A small sound classifier, trained from scratch: log mel input.
Rows from block 5 of a small sound classifier, named by matrix and row number. Rows with one number belong to one channel. Each number is 128 + 24 x the weight over its row's rms, rounded and kept within 0 to 255. All counts start at 0. Numbers have three digits each.
After each channel's rows are labels from the 100 clips, of 14976, where the channel reaches its highest value: "responds to" is what is common among them. Only what is clearly more common there than usual is listed. The data: acted Russian speech (Dusha). In brackets: how many of the 100, against the usual share in percent.
# convs0: first 3x3 conv (model.blocks.5.convs.0.weight, 80x80x3x3, each kernel summed), inputs 0-79
# convs1: second 3x3 conv (model.blocks.5.convs.1.weight, 80x80x3x3, transposed, each kernel summed), outputs 0-79

convs0.63:091134118129110135134134117147144106168135161151124097103142097117082150108153100104132135127112114121119108145138139123107104085155097089147133169114150168107129116147162119143114163185159129107135131070137135093130103074141168128128125163
convs1.63:110144116074151071098124114157134131143100118150143124114158113100146122105118118134127164124103120118122116154120135115108087136118077094107091132133122100067085107111102091136089121098169082114126106134108116107103124102150127135138093128
responds to: emotion: positive (47 vs 18.7)

convs0.41:108127130122103147102154135132096135150113115172133140136107114109133144084163115086138092153130189111119114137186143110125115103145151108111117090164087102175152125106109130137122123143107120121130161132161140133145123100091162183111108105
convs1.41:133100116092104136111124114135112073164123146098062129108126110106146086108092082111108134120133150108121113150114148110078125103144117130163128100126127122089149088085144149112126100113108106072118132130159120143135096120159131099105126128
responds to: emotion: positive (53 vs 18.7)

convs0.9:069097151161138151109118143134103119126139097116133113145083134092098131122138103083162129136127109109160110115147112182116147104132124115088109111118115124097173128084082175114127120114113137139128080134148132128141183124109090120133114112
convs1.9:095127091153136153082104111118084135123119092118138111126077119113101136112134117092165104132132123142124144088087129107080103080116151116158141112126126136103181175114138150138101122139090089135101146092144140143112156133107163141127121136
responds to: emotion: angry (39 vs 18.6)

convs0.76:128127149122168110138102160130122129143138075096128124096137131123110108119157096174129117117136106130127116091144141135104139108124158130079124094111112162054167118089114121126133153137148094055116119111096099136138100108133133102113144120
convs1.76:133187125125137163127112100099082149117145126101135143097082121098063082137131139119105137127099120111148128137085135137125118116099129116099063089132130102159127127169093133108113143151154131130115136149121132129144127127111140164092161159
responds to: emotion: angry (61 vs 18.6)

convs0.71:130109103148142126117098142181161146110137131147134122126102136076127134154131169099115126095130106118090136133116122095112141122169106129096107143142135119090118179134134141152135112156103110121110156094145151154153084166140068105143177150
convs1.71:111144109140124125136134075154118133129111095171109127102105102116106112101074109165111082120129152133122118116134123143085092092144124120151135187105119166149149162140117089107138100108132143139127124115155116111125099081080143127161108102
responds to: emotion: positive (54 vs 18.7)

convs0.1:126128159119135122170115154106116117097104083126136114124110116126123102132148077146154114131123148130066120133150156144125128115147132128129182135119129091144107152126203130107124103156108122174141141087166146145117124073126113154093120155
convs1.1:096113064150132143100108091137129137151098129116113119126114104121117079148108129137105111105123071125152130136098124113129113128144069135117097138168090176150086100115141114127148104135143138106129144062124156129142128129120121085124091127
responds to: emotion: positive (78 vs 18.7)

convs0.66:125147112126146133185115111113143127119140134123093124099116117153099139125113148158145134081154106096142098107112109159111153142090124153115169090110161123127169161115108081081116126151140120119115179133129115102171108136148085149118108167
convs1.66:124106100090113160140108133133083137073125116079119119105139096167088145109145121116054149148125121095092154159125133109124162115106112125115137159126089148122099111115150157147131137117117126147110136152127137179110150086151129150146140121
responds to: emotion: positive (48 vs 18.7)

convs0.23:154132122107141107158142139144137132123138127096117131119143122134155113140144132119095128100121160077109156080131129143126176085107129140104181112090176155089104150114148150134142077147117112149146128147078088086123100146157100125116107126
convs1.23:112137141128129160096155137122111152104173117071131093128070121149151119151140124133137087160148170102058147140132133146126164120123113135141164154111103147155140117133147158066170106129146146131130127147115121122139124099120133134104093151
responds to: emotion: positive (41 vs 18.7)

convs0.54:126127116109112167169144151147162123095077180109157132094158066076112126109159107126097139118106135144164127098109155118089127134110085131118118126127151145145094130100127113131110133127152170177126145125113128137136122096134118164122147111
convs1.54:137148130089127164152115126103094122140088140081154140093088133110080105094107140160137138093106125130140110087114108157111114130109108150064137125125150136150130104093095115110123086123109123125100176152096093134119130100161130106132116127
responds to: emotion: positive (72 vs 18.7)

convs0.70:107108148146150153089123110136126067138141141145093128110136071114108091105118102135108084149160084117120150119149137113103113131128136113096120151105141126102154122106117117119137125168131092107127118161095199101116166126121130116166130165
convs1.70:112122170105149159124126139120128161147129163123144122122098071114090099147067142128126096123163120145109116119117116129150110153098098112086113136110117113113155149136121113131143139102097123083103094147140170068102146116151148107093101140
responds to: emotion: positive (63 vs 18.7)

convs0.38:140095125114085140137132169140131114118127143107138135112142158138173105165131138122076132116106148147121141123147145100132084123112094196121164154137124158147107123107139126169112159152160124096126128099122140134133168128113144172092096183
convs1.38:155128133096095142134114168100085166135163133088100159108153120141115121163128124162091103116084083133092104122128112118140149118120107104115119102126114125153142131137177147098126157060146115120111115143127128106106110092150084123128119096
responds to: emotion: angry (50 vs 18.6); emotion: positive (44 vs 18.7)

convs0.10:164145084171129140125095117139086102141181120098090131119094120144114126136147095101124121130113117136096114089131097139083130130115113145122176141174190116136157150100139188102135108104145125146117124115136125121120109145135141141126123173
convs1.10:127150132172183159171089103116105108130134094133148112112091148116121156129139117139109137111145126117084114094099139122113131135125113160104172082094102117114118086089108149160083091143164123131130135133142140136113090099089106121136119138
responds to: emotion: angry (41 vs 18.6)

convs0.36:125131109089113131117142080097132176104150125109118082175118152149127175114115126140146108105116106108141152149089127141094104130128119110093103114121133139126121173082138125087145119102103093145162186099140109102102109148140124108133114157
convs1.36:131133136121140120113117096139113112112133079111108133104096105178142142149084139113121101119135116130109104149113088135133117101109092149093121123096139108112139133080131140129160134067105066156151119092168111144125152095113092081131118131
responds to: emotion: sad (76 vs 26.8)

convs0.29:107109107129148116098122147107078112138192113096113176103167150145132102110108106115124135119104146159144136113109152121149148115129122116143126118143114200136174147121116110134126113099125113090094091071111109133133137089161156134133144134
convs1.29:128139118137137147131128120100130087087178133127118098138109121129096121139126133108087146134089110138132141137079155115096154115106160112117067136079127107113130109092162094094128105098143129124096151172143119111163080148142096102150135124
responds to: emotion: angry (40 vs 18.6)

convs0.2:124100090165150143110130158165158142135138135136105132061070108122115116146106119086112181117119098163122122107142111127147132106163147140139102135122084134094125139083144112138106121156125114142146167150111126111128083135151118147177135135
convs1.2:116128095121089129087130149126109153113141146117167181073121087166117140117113091112111143164103099157089109121118128120107106112107133131106110136141095130083139136106149085073108113127123122123106075121136132119134164139103112122124084136
responds to: emotion: sad (66 vs 26.8)

convs0.67:148147090133157122091121098090117118127125111102134099146068131121105119134147167094098140139122160076161120185103124164131118152108140109165086090135122087150111149138131119158110135160097111118147105101129147142129143123139159126097153136
convs1.67:109152124081144118117126119087134154157112085139108093162132107126165114116125152141123116127116158087135112138146158143116146152092186107132073127122093140149121160143086111125132087100120162143134078127132136154075094142126116134125114109
responds to: emotion: angry (41 vs 18.6)

convs0.6:147071128137084089124143122101116134140102122131154095152113130121116112155168142110100131109097153138138156154120111147158099113167112124113107104126107132114123101148197089125126131161188125086131127159129168099105098107112124150116121116
convs1.6:125082133160095153121127138109095142188135159139141175112134164097126148126147148130119151129127129108099139173099140126149070090124141101160150124126101127140104142154120099100135139152111107141155088113114114164162106140164146151097100132
responds to: emotion: angry (58 vs 18.6)

convs0.69:089164138148142117103127113044085105099075155120113112133118136154142108140120143151141130126118136105164152108129117152156165143089141165135171109092135145144096136143100111133101155133151122166148148085095146138123143127124137101116119137
convs1.69:096145141130123116138117103097103113134100150162127097097170109134123115097152155125142160124099161124121153125094130136118132190106188179116167143122105112127111143129184145137115075088126161095147115096138132144118123122155132146126121111
responds to: emotion: angry (41 vs 18.6)

convs0.48:069070143111118099164142162149110112123131125133125137134137098144072175139114070127134106124132125129128133137103134094094099104132087154138143159070147092107099075102129123165114098136130137148142129139136138110116116109139125122112133117
convs1.48:108109100096179167137116149116152114167122133146137127170120148149079120127118080117124070132150127092140123143102143125126132138132110143127086103121121107173140124122138151145098162122095096119130111157150121157128116055154097136151107138
responds to: emotion: positive (43 vs 18.7)

convs0.7:118119149110114162092119123105116131145138115132112123117093144094184146130134160129127108142106121097086123137155094079125148115127119160146111147120142113105158146092134155102126147116116139157156133140111123095168120124116174091053176110
convs1.7:103117151113128118154130109126145138112133106185094123140135153115106102113112151121132119127163124134138108106166152147098113126119110114151086065084160155119112108146155090108157125139113082181113117161165158151109125082124096120109125136
responds to: emotion: positive (76 vs 18.7)

convs0.8:105144146154142108150119115135112137132125220060128132092131118105094118151176135090166118146115152119156097140143184157119096167143097130102153137130141130131138137101123120121109113139125134129113130125157130108150115152091115092122125105
convs1.8:148173116132124169097137146133143128174098147140136140148154115119161095140141120139138110118131137125110110096137164136132122146118105135137103152169144133175078147154078107136180124111160139122127110081160107120099089138148152144172167111
responds to: emotion: angry (41 vs 18.6); emotion: positive (39 vs 18.7)

convs0.32:107115113133105157155091081126122135109119105084136118148146099136152102105129139163105143139121135181115154114118079093150132157097115126145121101110100159131083104140105122139098129118102168074129110144104130117069133135136117125139111080
convs1.32:064129125127125190077164149144104100106123109147098118132095105155167166109110120096113094098108106121120135116105149141132093141129150115150133127141110098122096146114102145145111098136143098113132088137103091137117173116162150143097124125
responds to: emotion: sad (66 vs 26.8)

convs0.15:106130125156113077140112075105174120136139148060086117146127131161113131119114142157127169169124116108137125129139145160124155135101148100093127119144117138077131142078110102111113122148162147112108121137115138096146126168132143128105165160
convs1.15:143132118150095114090114108115122106106121096114104084141123147129098142168168145173110115126111145108130134117181127132153168134133155141116137103109108156190153178157119168134151100135134136119121090136130131162156135168115174122103124104
responds to: emotion: angry (65 vs 18.6)

convs0.39:121133139106127141173132167122142101123137188128161097097155090141108086142100096141131128127115116120156135116106095108169141100112110129090106142114115119180099186144141131123133097142105112143112132109119149096136086097143143127109177152
convs1.39:102148122120107191181097103139104150126113104128085133167131111138130128125157164127108099098132102138178141127115162145152142127116153115076142161118090115146121117154105143096190116106099126134161145150105141157150113116099133141136137137
responds to: emotion: positive (42 vs 18.7)

convs0.55:099134127141153110100102151115151092136129099109135136157145147074152112091158076105118124162080115118133123092097091136154098106167156114137147151147144157125097131134133132107152119180171122113127138087126095103143128142143088120150116132
convs1.55:096133133131112124101153120105108161141135154160116101092145085107184168123099119095134130082119137118163150086125117086161079178155120153121112151123113146139130111114123105093135089144111165129124098094145117096149153121129142121123114109
responds to: emotion: sad (61 vs 26.8)