From a checkpoint of a small sound classifier.
Model: 1.22M parameters, norm batchnorm, depths [2, 4, 2], widths [48, 80, 144].
Data: 26041 training examples, 78.2 epochs.
Rows from block 2, named by matrix and row number. Rows with one number belong to one channel. Each number is 128 + 32 x the weight over its row's rms, rounded and kept within 0 to 255. All counts start at 0. After the name is the row's rms in percent of the matrix's.
# convs0: first 3x3 conv, stride 2 (model.blocks.2.convs.0.weight, 80x48x3x3), inputs 30-39, a 3x3 kernel for each
# convs1: second 3x3 conv (model.blocks.2.convs.1.weight, 80x80x3x3, transposed), outputs 27-35, a 3x3 kernel for each
convs0.51 106 [107 124 132  98 110 115 169 106 146  88 150 108 160  95 145 134 171 174 129 141 124 123 157 119 116 182 133 192 136 145 110 155  90 112 104 162 214 111 147 110  94 139 134 174 112 149 189 118 127  89 125 160 134 135 125 146  81 138 146 108 170 133 118  80 193 110 130 176 129 157 144 104  77 123  94 135 141 148 155 109 110  76 120 158  79 119 140 198 137 120]
convs0.52 098 [170 161 133  72 177 102 143 120 102  93 157  95 136 110 185 126 140  96  59 108  94 117 118 180 164 171 149 180 126 171 157  84 118  70 159 164 171 146 106 141 178  83 115 157 127 176 170 123 151 130  85 141 116 143 120 125 111 151 179 102 185 113 172 143 112 190 109 123 141 181  93 122  94 166 157 159 156 119 125 155 138  74 152  53 166 135 111 112 145 120]
convs0.53 100 [111 192 112 141  59  99 145 153 124 111 216 111 175 153  88 138 171 182 170 166  94 151  89 159 129 100 118 202 122 158 122 135 105 147  83 156 157 173  91 125 114 128 168 126 149 150 149  90 105 121 178  91  89 146 113  81 112 131 154 140  73 151 170 115 101 136 100 117 129 119  85  78  80 104 150 134 112 166 167 125 108 102  82 166 173 158  96  68  99 103]
convs0.54 102 [118 129 166 129 101  77 142 117  94 178 179  92 152 177 164  76 118  89 200 136 132  59 105  98 130 143 111  87 122  57 116 141 131 123  58 175 136  67 112 151 179 139 113 187 157  94 136  29 166 158 178 121 139 177 176  95 174  98  98  94 183 144 133 105 128 167  93 125 120 137 172 187 125 119 122 103 130 130 194 140 113 105 105  99 133 136 116 132  88  94]
convs0.55 098 [125 138 144 150 123 136  85 127  96 127  75 144  94 182 131 184 129 132  54 147 101 156 135  87 116 180 113 126 119 136 101 119  84 136 129 145 126 163 170  93 106 120 119 130 115 141  96 152 106 106 153 139 111 156 147 135 108 133 172 149 164 130 111 104 158 104 117  88 139 121 193 172 167  76  92  94 121 109 117 110 185  86 155 153 112  87 111 149  79  71]
convs0.56 100 [150 131  70 155 105 123 128 117 129 155 111 146  96  95 114 171 146 130 136 150 102 107  96 104 153 175 131 111 141 157 117 169 151 167  71 131 163 125  99 131 181 134 137 117  88 153  67  89 255 100  75 175 137 147 142  82 162 127 131  85  66 102 175 144  99 121 173 127 145 177 116 126  54 126 160 116 106  48 124 148  72  81 158 132 130 169 163 125 159 162]
convs0.57 103 [168 115  69 168  88 124 152 109 181 116 107 114 140 114 138 120 173  94 133  93 175 121 134 127 121  89 131 183 111 120 170 117  97 126  97 208 156 103 100 144 163 139 130  62 150 134 120 125 173  84 118 139 122  99 116 138  97 119 119 115 186 119 147  91 150 110 120 136 142 119 121 118  96 149 156 103 157 126 171  84 106  94 112 139 122 153  70  59 123 156]
convs0.58 097 [114 148 162  81 163 155  42 122  95 137 149 126 181 219 112 114 164 144  90 145 114 147  41 135 141 157  72  90 197 151 143 119 170  91 106 177 145 105 165  92 123  92  41 117 136 106  99 161 110 159 152 122  59 145  97 159 125 149  94 196 153  85 146  99 136  94  96 126  78 152  78 115 112 104  94 115 130 130 169 145 163 172 145 157 146 132  98 117 107 145]
convs0.59 107 [124 150  79 106 115 104 128  89 110 124 157  96 101 151 125 113 106 111 114 110 120 131 146 127 138  97 151 152 149 123 131 129 118 147 115 225  84 159 144 138 135 150  87 161 191 141 149 120 109 143 162 133 172 138  94  95  81 128 125 121 169 131 163 139 112  92 182 123  78 113 119 150 136 141  82 102 144 164 145 108 167 158 137 158  65 137 159 136 143 107]
convs0.60 100 [144 137  77 153 124 108 174 132 119 139 131 119 124 130 132  67 136 145 148 186 103 131 121 197  99 137 120 117 116 153 158 126 204 116 134 193 178 165 155 147 130  68 101 118  96 137  83  96 121 179 103 132 136 159 100  89 129 181  83  62 162 143 105  97 171 145 109 140 138 112 143 196  87 112 106 126 135 147 127 114 134  62  63 171 153 169 124 122 117 101]
convs0.61 102 [164  48 130 100 116 132  70 107 173 181 146 154 111 103  78 121 193 108 106 129 185 119  99  90 156 188  99 151 160 109  91  89 135 183 185 132  82 160 144 171  97 129 102 154  99 162 142  79 122 120 156 150 117 204 130 117  70 111 156 129  75  96 117 128 180  65 114 144 160  76 173 160 149 141 168 148  85 149 148 124 118  93 155 108  26 115 101 200 156 171]
convs0.62 106 [132 133 142 220 145 137 120  97 158 153 112 138 111 137 152 145 107 107 138 137 103 139 128 132 125 107 156  97 125  93 139 134 172 179 130  84  26  71 108 124 101  97 112 139 116 100  95 104 141 138 158  34 142 134 103 119 167 116 119 151 156 124 155 167 119 123  97 119 146  86 114  79  82 128 181 129  72 149 116 170  92 100 155 145  74 119 162 140 178 106]
convs0.63 101 [129 127 148 163 137 114 139 133 119 121 130 147 153 171  62 134 195 169 113  89 103 118 124 161 172 141  92 113 182 115 196 110 184 150 168 107 111 122 130  98 110  84 101 111 100 166 107 103  82 133 159  95 118 122 172 137 124  84 141  98 167 201 117  96  75 157 159 109 111 108 102 150 156  97 118 136 161 122 118 104 127 156 133 101 186 128  99 122 169 123]
convs0.64 095 [ 88 148 162 118 103 103 103  80 165 138 198 145 125 117  79 128 107 162 136 145  80  94  94 150  93 149 127 142 137  79 116 111 108  72 139  64 158  97 118  93  74 121  93 151 156 127 154 147 123 105 142 102  92 101 107 105  76 146 117 161  83 133 108 118 181 115 112 129 133 163 156 127  91 102  93 113  98 151  96 123  90 135 131 127  77  97 133 177 146 139]
convs0.65 100 [164  69 143 138 104 150 105 116 145 131 143 138  85  83 203 177  87 141  97 143 138 125 148 126 132 132 113 133 110 175 156  66 108  91  86 149 147  86 133 100 128 116 101 160 140 142 153 110  91 150 137 138  78 112 124 120 152 144  82 238 110 194 151 109  92 117 108 169 112  77 105  82 128 121 107  88 155  78 153  83 116 142 105 145  93 147 154  98 122  98]
convs0.66 097 [176 103  49 187  84 118 103 124 181 101 161  68 195 104  99 100  80 139 119  74 179 121 163 206 108 105 130 118  75 139  25 143 144 122  68 128 103 112 133  98 161 132 108 167 147 102 108  77 145  92 104 101 109 155 214 163  97  83 166 107 104  67 134 148 175 125  75 128 102 188 120 119 118 143 128 161  96 196 168 139 127 134 135 113 114 161 136  69 136 114]
convs0.67 100 [ 82 147 108  85 134  78 143 110 154 131 140 129  80 129 108 153 148  68 120  71 114  98 190 194 108 175 129 147 153 124  79 114 134 157 125 115 151 124  77 159  95 124 123 107 146 126  96 158 149 106  81 137 146 108  97 112 110 133 149 129 108 140 189 100 123  83  80 146  99 146  81 110 115 126 104 131 127 147  51 136 120  91  34 142 106 157 126 155 104 120]
convs0.68 102 [ 76 140 111 163 109 171  93  68 157 129 118 133 109 157 125  60 146 173 125 133 214 148  79  91 110 125 162 140 111 111 126  92 124  99 131 114 116  88 159 120 145 111 127 103 146 117 147  92  99 140 105 129  88  96 113 123 144  79 149 129 130 142 121 114 155 127 113 150  98 101 185  86  82 120 137 136 118 127  89  89 119  84 151 118 167 150 128  99 109 115]
convs0.69 100 [125 101 134 156  94 169 114 210 116 146  66  96  91 124 113 171 146 119  90 116 156 143  94 101 150 161 110 104 149 112 145 153 161  76 173 102 119  78  97 133 130 125 170 116 130 123 145 129 156 111 105 150 151 172 145 114 137 104  91 119 211 151 105 220 131 144 113  95 141  75 112 150 164 127  99 134 108  91  69 169 156 151 162 151 137 123 124 131 146 116]
convs1.51 097 [107 190 109 154 128 157 171  97 107 103 148 147 141 101 133  58  84 103  73 138 145 144 103  92  96 125 155 173 105 109 160 118 114 142 138  84 125 110 119 115 122 108 107 103 109 113 128 115 101 164 164  85 113 109  71 136 124  59  81  97 125 123 108 134  77 186 155 105 122 132 103 114 159 135 162 128 122 126 125 167 163]
convs1.52 100 [ 72 167 183 113 101 118 104  92 132 155 109 109 129 107 100  99 167  81  90  97 137  94 141 158 145 110 136 176  99 119 145 120 139 118 136 149 105  95 118 137 159  91 132  74 136 111 134 187 158 165 144  95  67 174 195 180 138 113 145 109 148 167 123  97 139 124 141 183 118 140 126 169 153 144 124  98 109 115 134  80  66]
convs1.53 100 [135 147 163 193  69  91 135 160 105 116 102 105 107  86  87 201  89 124 156 113 110 119 153  98 103  87 137 164 115  76 101  94 116 103 109 116 129 124 112 149  90 123  95  95  98 161 152  87 111 102 151 152 173 190 148 146 110 118 145  98 146 107  93 117 138 130 117 102 149 101 114 145  97  60 173 147 114 117  88 152  82]
convs1.54 098 [ 78 122  92 149 151 129 155  88 129 140 106  76  91 166 142 167  70 102 104 139 154 115  99  74  90 152 137 169 136  84 126 159  97 116 171 119 177 131 123 117 165 141 159 151  43  97 134 164 167 116 109 156 121 117 120 110 114 129 127 186 151  75 140 123 122  76 165 130 127 108 168 139 110 133 128 106  92 157 143 116 113]
convs1.55 100 [105 154 136  75 111 153  63 197 137 135  78 150 131 152  72 103 143 112 126  84 120 147  86 156 125 112 129 149 182 165 112  85  84 151 119 110  92 108 125 114 138 143  92 114 131 119  86 150 204 135 203 145 160 137 102 159 101 134  91 122  95 105 149 181 115 129 113 109 179 132 153  96  98 103 132 107  75 115 146 108 144]
convs1.56 100 [167  97 175  74 162 182 116 183 155 132 142  96 113 115  76 107  70 133 155 139  92 109  99  89 109 150 168 156 133 169 122 119 122 161 116 107 130 200  82 127 125 160 114  68 193 144 142  89  96 136 124 147 108 158 178 156  63 105 111 108 166  96  83 163 103  93 135 162 157 184 102 187 188 108 140 123 122 111 134 119 105]
convs1.57 101 [ 82 127 120 128  95 137 136  96  85 119 166  78 146  95 143 122  72 127 150 143 129  92  81  87 182 160 130 136 234 112 144  78 128 125 118 157 156 138 149 108 161 108 164 114 148 116 170  77 196 131 140 106 122 139 169 148 107 160 121 161 130 100  97 113 195  53 141 146 129 114  84 210 109 130 121 191  79 124 191 100 166]
convs1.58 098 [143  79 117 129 132 181 158 148 131 131 114 169 190  89  93 117 107 122 133  91 115 152 122 140  99  90 113 143  86  94 129 201 103 151 198 135 139 120 120 153 144 149 151 120  56 150 134  88 117 213 131  96 163 201 126 108 162 119 134  53  71 131  90  81 119 107  49 130 144  92  93  83 165  88 151  93 117 148 137 142 130]
convs1.59 104 [130 127 130 115 125 139 139 122 171  53  94 121 147 157 117 133 110 158  98 130 134 100 137 127 115 125  46 157 132 130 126 146 163 100  99 121 169  92 121 112  65 103  98 104 100 127 164  63 126  67 142 136 151  83 117 169  74 131 135 120 183  85 157  91 118 150 125 169  59 146 120 129 123 156 169  94  98 146  98 101 104]
convs1.60 104 [ 86 126 120 104  72 151 169 123 137 146 120 167 129 145 136 109 118  63 169 103  90 146 129  79 136 153 143 150 148 113 168 173 104 157 146 156 190  92 170 146  98 167 136  97 123 156 109  86 179  97 158 139 104  98 139 117 118 104 148 135 161 113  81 125 105 142 115  99 144  93 129 145 160 138  81 121  73 172  88 175  87]
convs1.61 102 [143 151 139  86  75 148  80 145  95 184 124 118 123 120 149  84  78  93 136 126  91 181 123  92 123 146 101 125  95  87 100 135 103 131 187 141  93 158  77 177 144 109 119 143 114 126 104 143  75 100 138 150  96  75 130  85  99 156  77 120 145 124 163 178 115 141  61 112 142 134 116 145 124  94 187 118 160 150 126 142 116]
convs1.62 097 [141 118 195 124 128  73 135 159 126 118 123 139 108 156 111 162 106 183 107 124  86 126 199 134  72 137 113 102 128 105 139 123 195 166 124  76 146 120 142  66 102 122  87 137 166  91 218 162  61 141 146 223  76 168 127 103 143 109 135 120 154 149  99 123 115 125  88  95 145 100 146 110 119  60  93 129 153 129  86 192 184]
convs1.63 098 [ 93 109 148 160 107 172  93 119 147 131 170 108 146 154  83  99 104 108 124 141 143 163 115  98 116 121 112 154 118 140 209 135 153  81 151 124 179 192 126 107 184  77 125 120 120 156 122 152 108 119 110 133 170 175 100  88 131  61 166 111 114 166 158 154 105 162 151 143 147 133 123 141 160 119 129 110 127 148 126  94 157]
convs1.64 096 [150 130 114 164 111 132 170 126 135 138 136 130 158 131 119  94 149 119  86  85 135 103 143  90 139  72 101  94 113 163  93 126 109 129 121 101 137  92  47 179 130  84 149 111 105 159 157  93  58  82 138  90  91  94 195 154 104 194  76 113 131 103 121 115 114 115 121 166 168 105 158 229  83 103 123 137 121  55 102 117 129]
convs1.65 098 [101 136 161 121 187  75  76 123 101 191 148 164 147 171 116 101 195 170  73  76 102 154 130 123 120 149 130  63 105 125  64 142  99 162 153 191 145 124 163 250 183 100 118  74 103 102 176 129  95 165  74 151  78  93 178 132 146 169 113 152 120  89 138 163 100 160 109 106  93 147 140  97 154  95 139 144 173 120 137 148 143]
convs1.66 103 [101  83 128 148 157 161 138  86 189 131 139 120  83 116 123 114 152 110 150 188 145 179  98 155 178  94  88 116 217 148 118 101  88 102 146 115 140 106 126 113 110 144 202 143  96  88  96 128 152 148 120 134 132 133 164 165  86 194  98  72 103 164 104  98  98 179 121 151 163  90 111 143 178 116 143 126 151 139  85 130 180]
convs1.67 100 [190 123 141 133 137 129 170 140 147 102 174 125  98  84  95  75 132 173 164  97  99 119 171 198 164 133 101 114 161 178 111 104 155  93  96 137 123  78 163 180 153 178 149 165 129 109 122 139 130 112 112 160 143 128 131 144 133  55 182  99 162 136  84 162 144  80  91 144 123  95 118 122 154 132  78 114 116 154 128  92 118]
convs1.68 100 [106 107 158 139 114 181 109 164 154 151 155  89 104 142 185 123 132 167  79 133 104 133 139  97 158 170 134  84 119 125 143 152 134 120 164 163 167 168 149 132 111  92 153 141 103 125 108 120 140 180 114 138 159 125 164  99 103 104 136 142 136 137 131 113 157 104  92 172  99 125 112 173  95 101 172 159 134 105 158 150 151]
convs1.69 100 [119 129 122 218 133 132 116 169 120 123 130 149 164  86 159 110 140 107 158 108 125 166  86 134  80  78 137  99 103  93  94 122 137  95 105 139 110 104 223 109  85 120 148 144 112  99 105 176 100  72 100  99 169 159 133 100 106 107 120  82 165 183 139 202  70 139 161 123 126 164 203 148 136 142 156 165 162 104  98 116 138]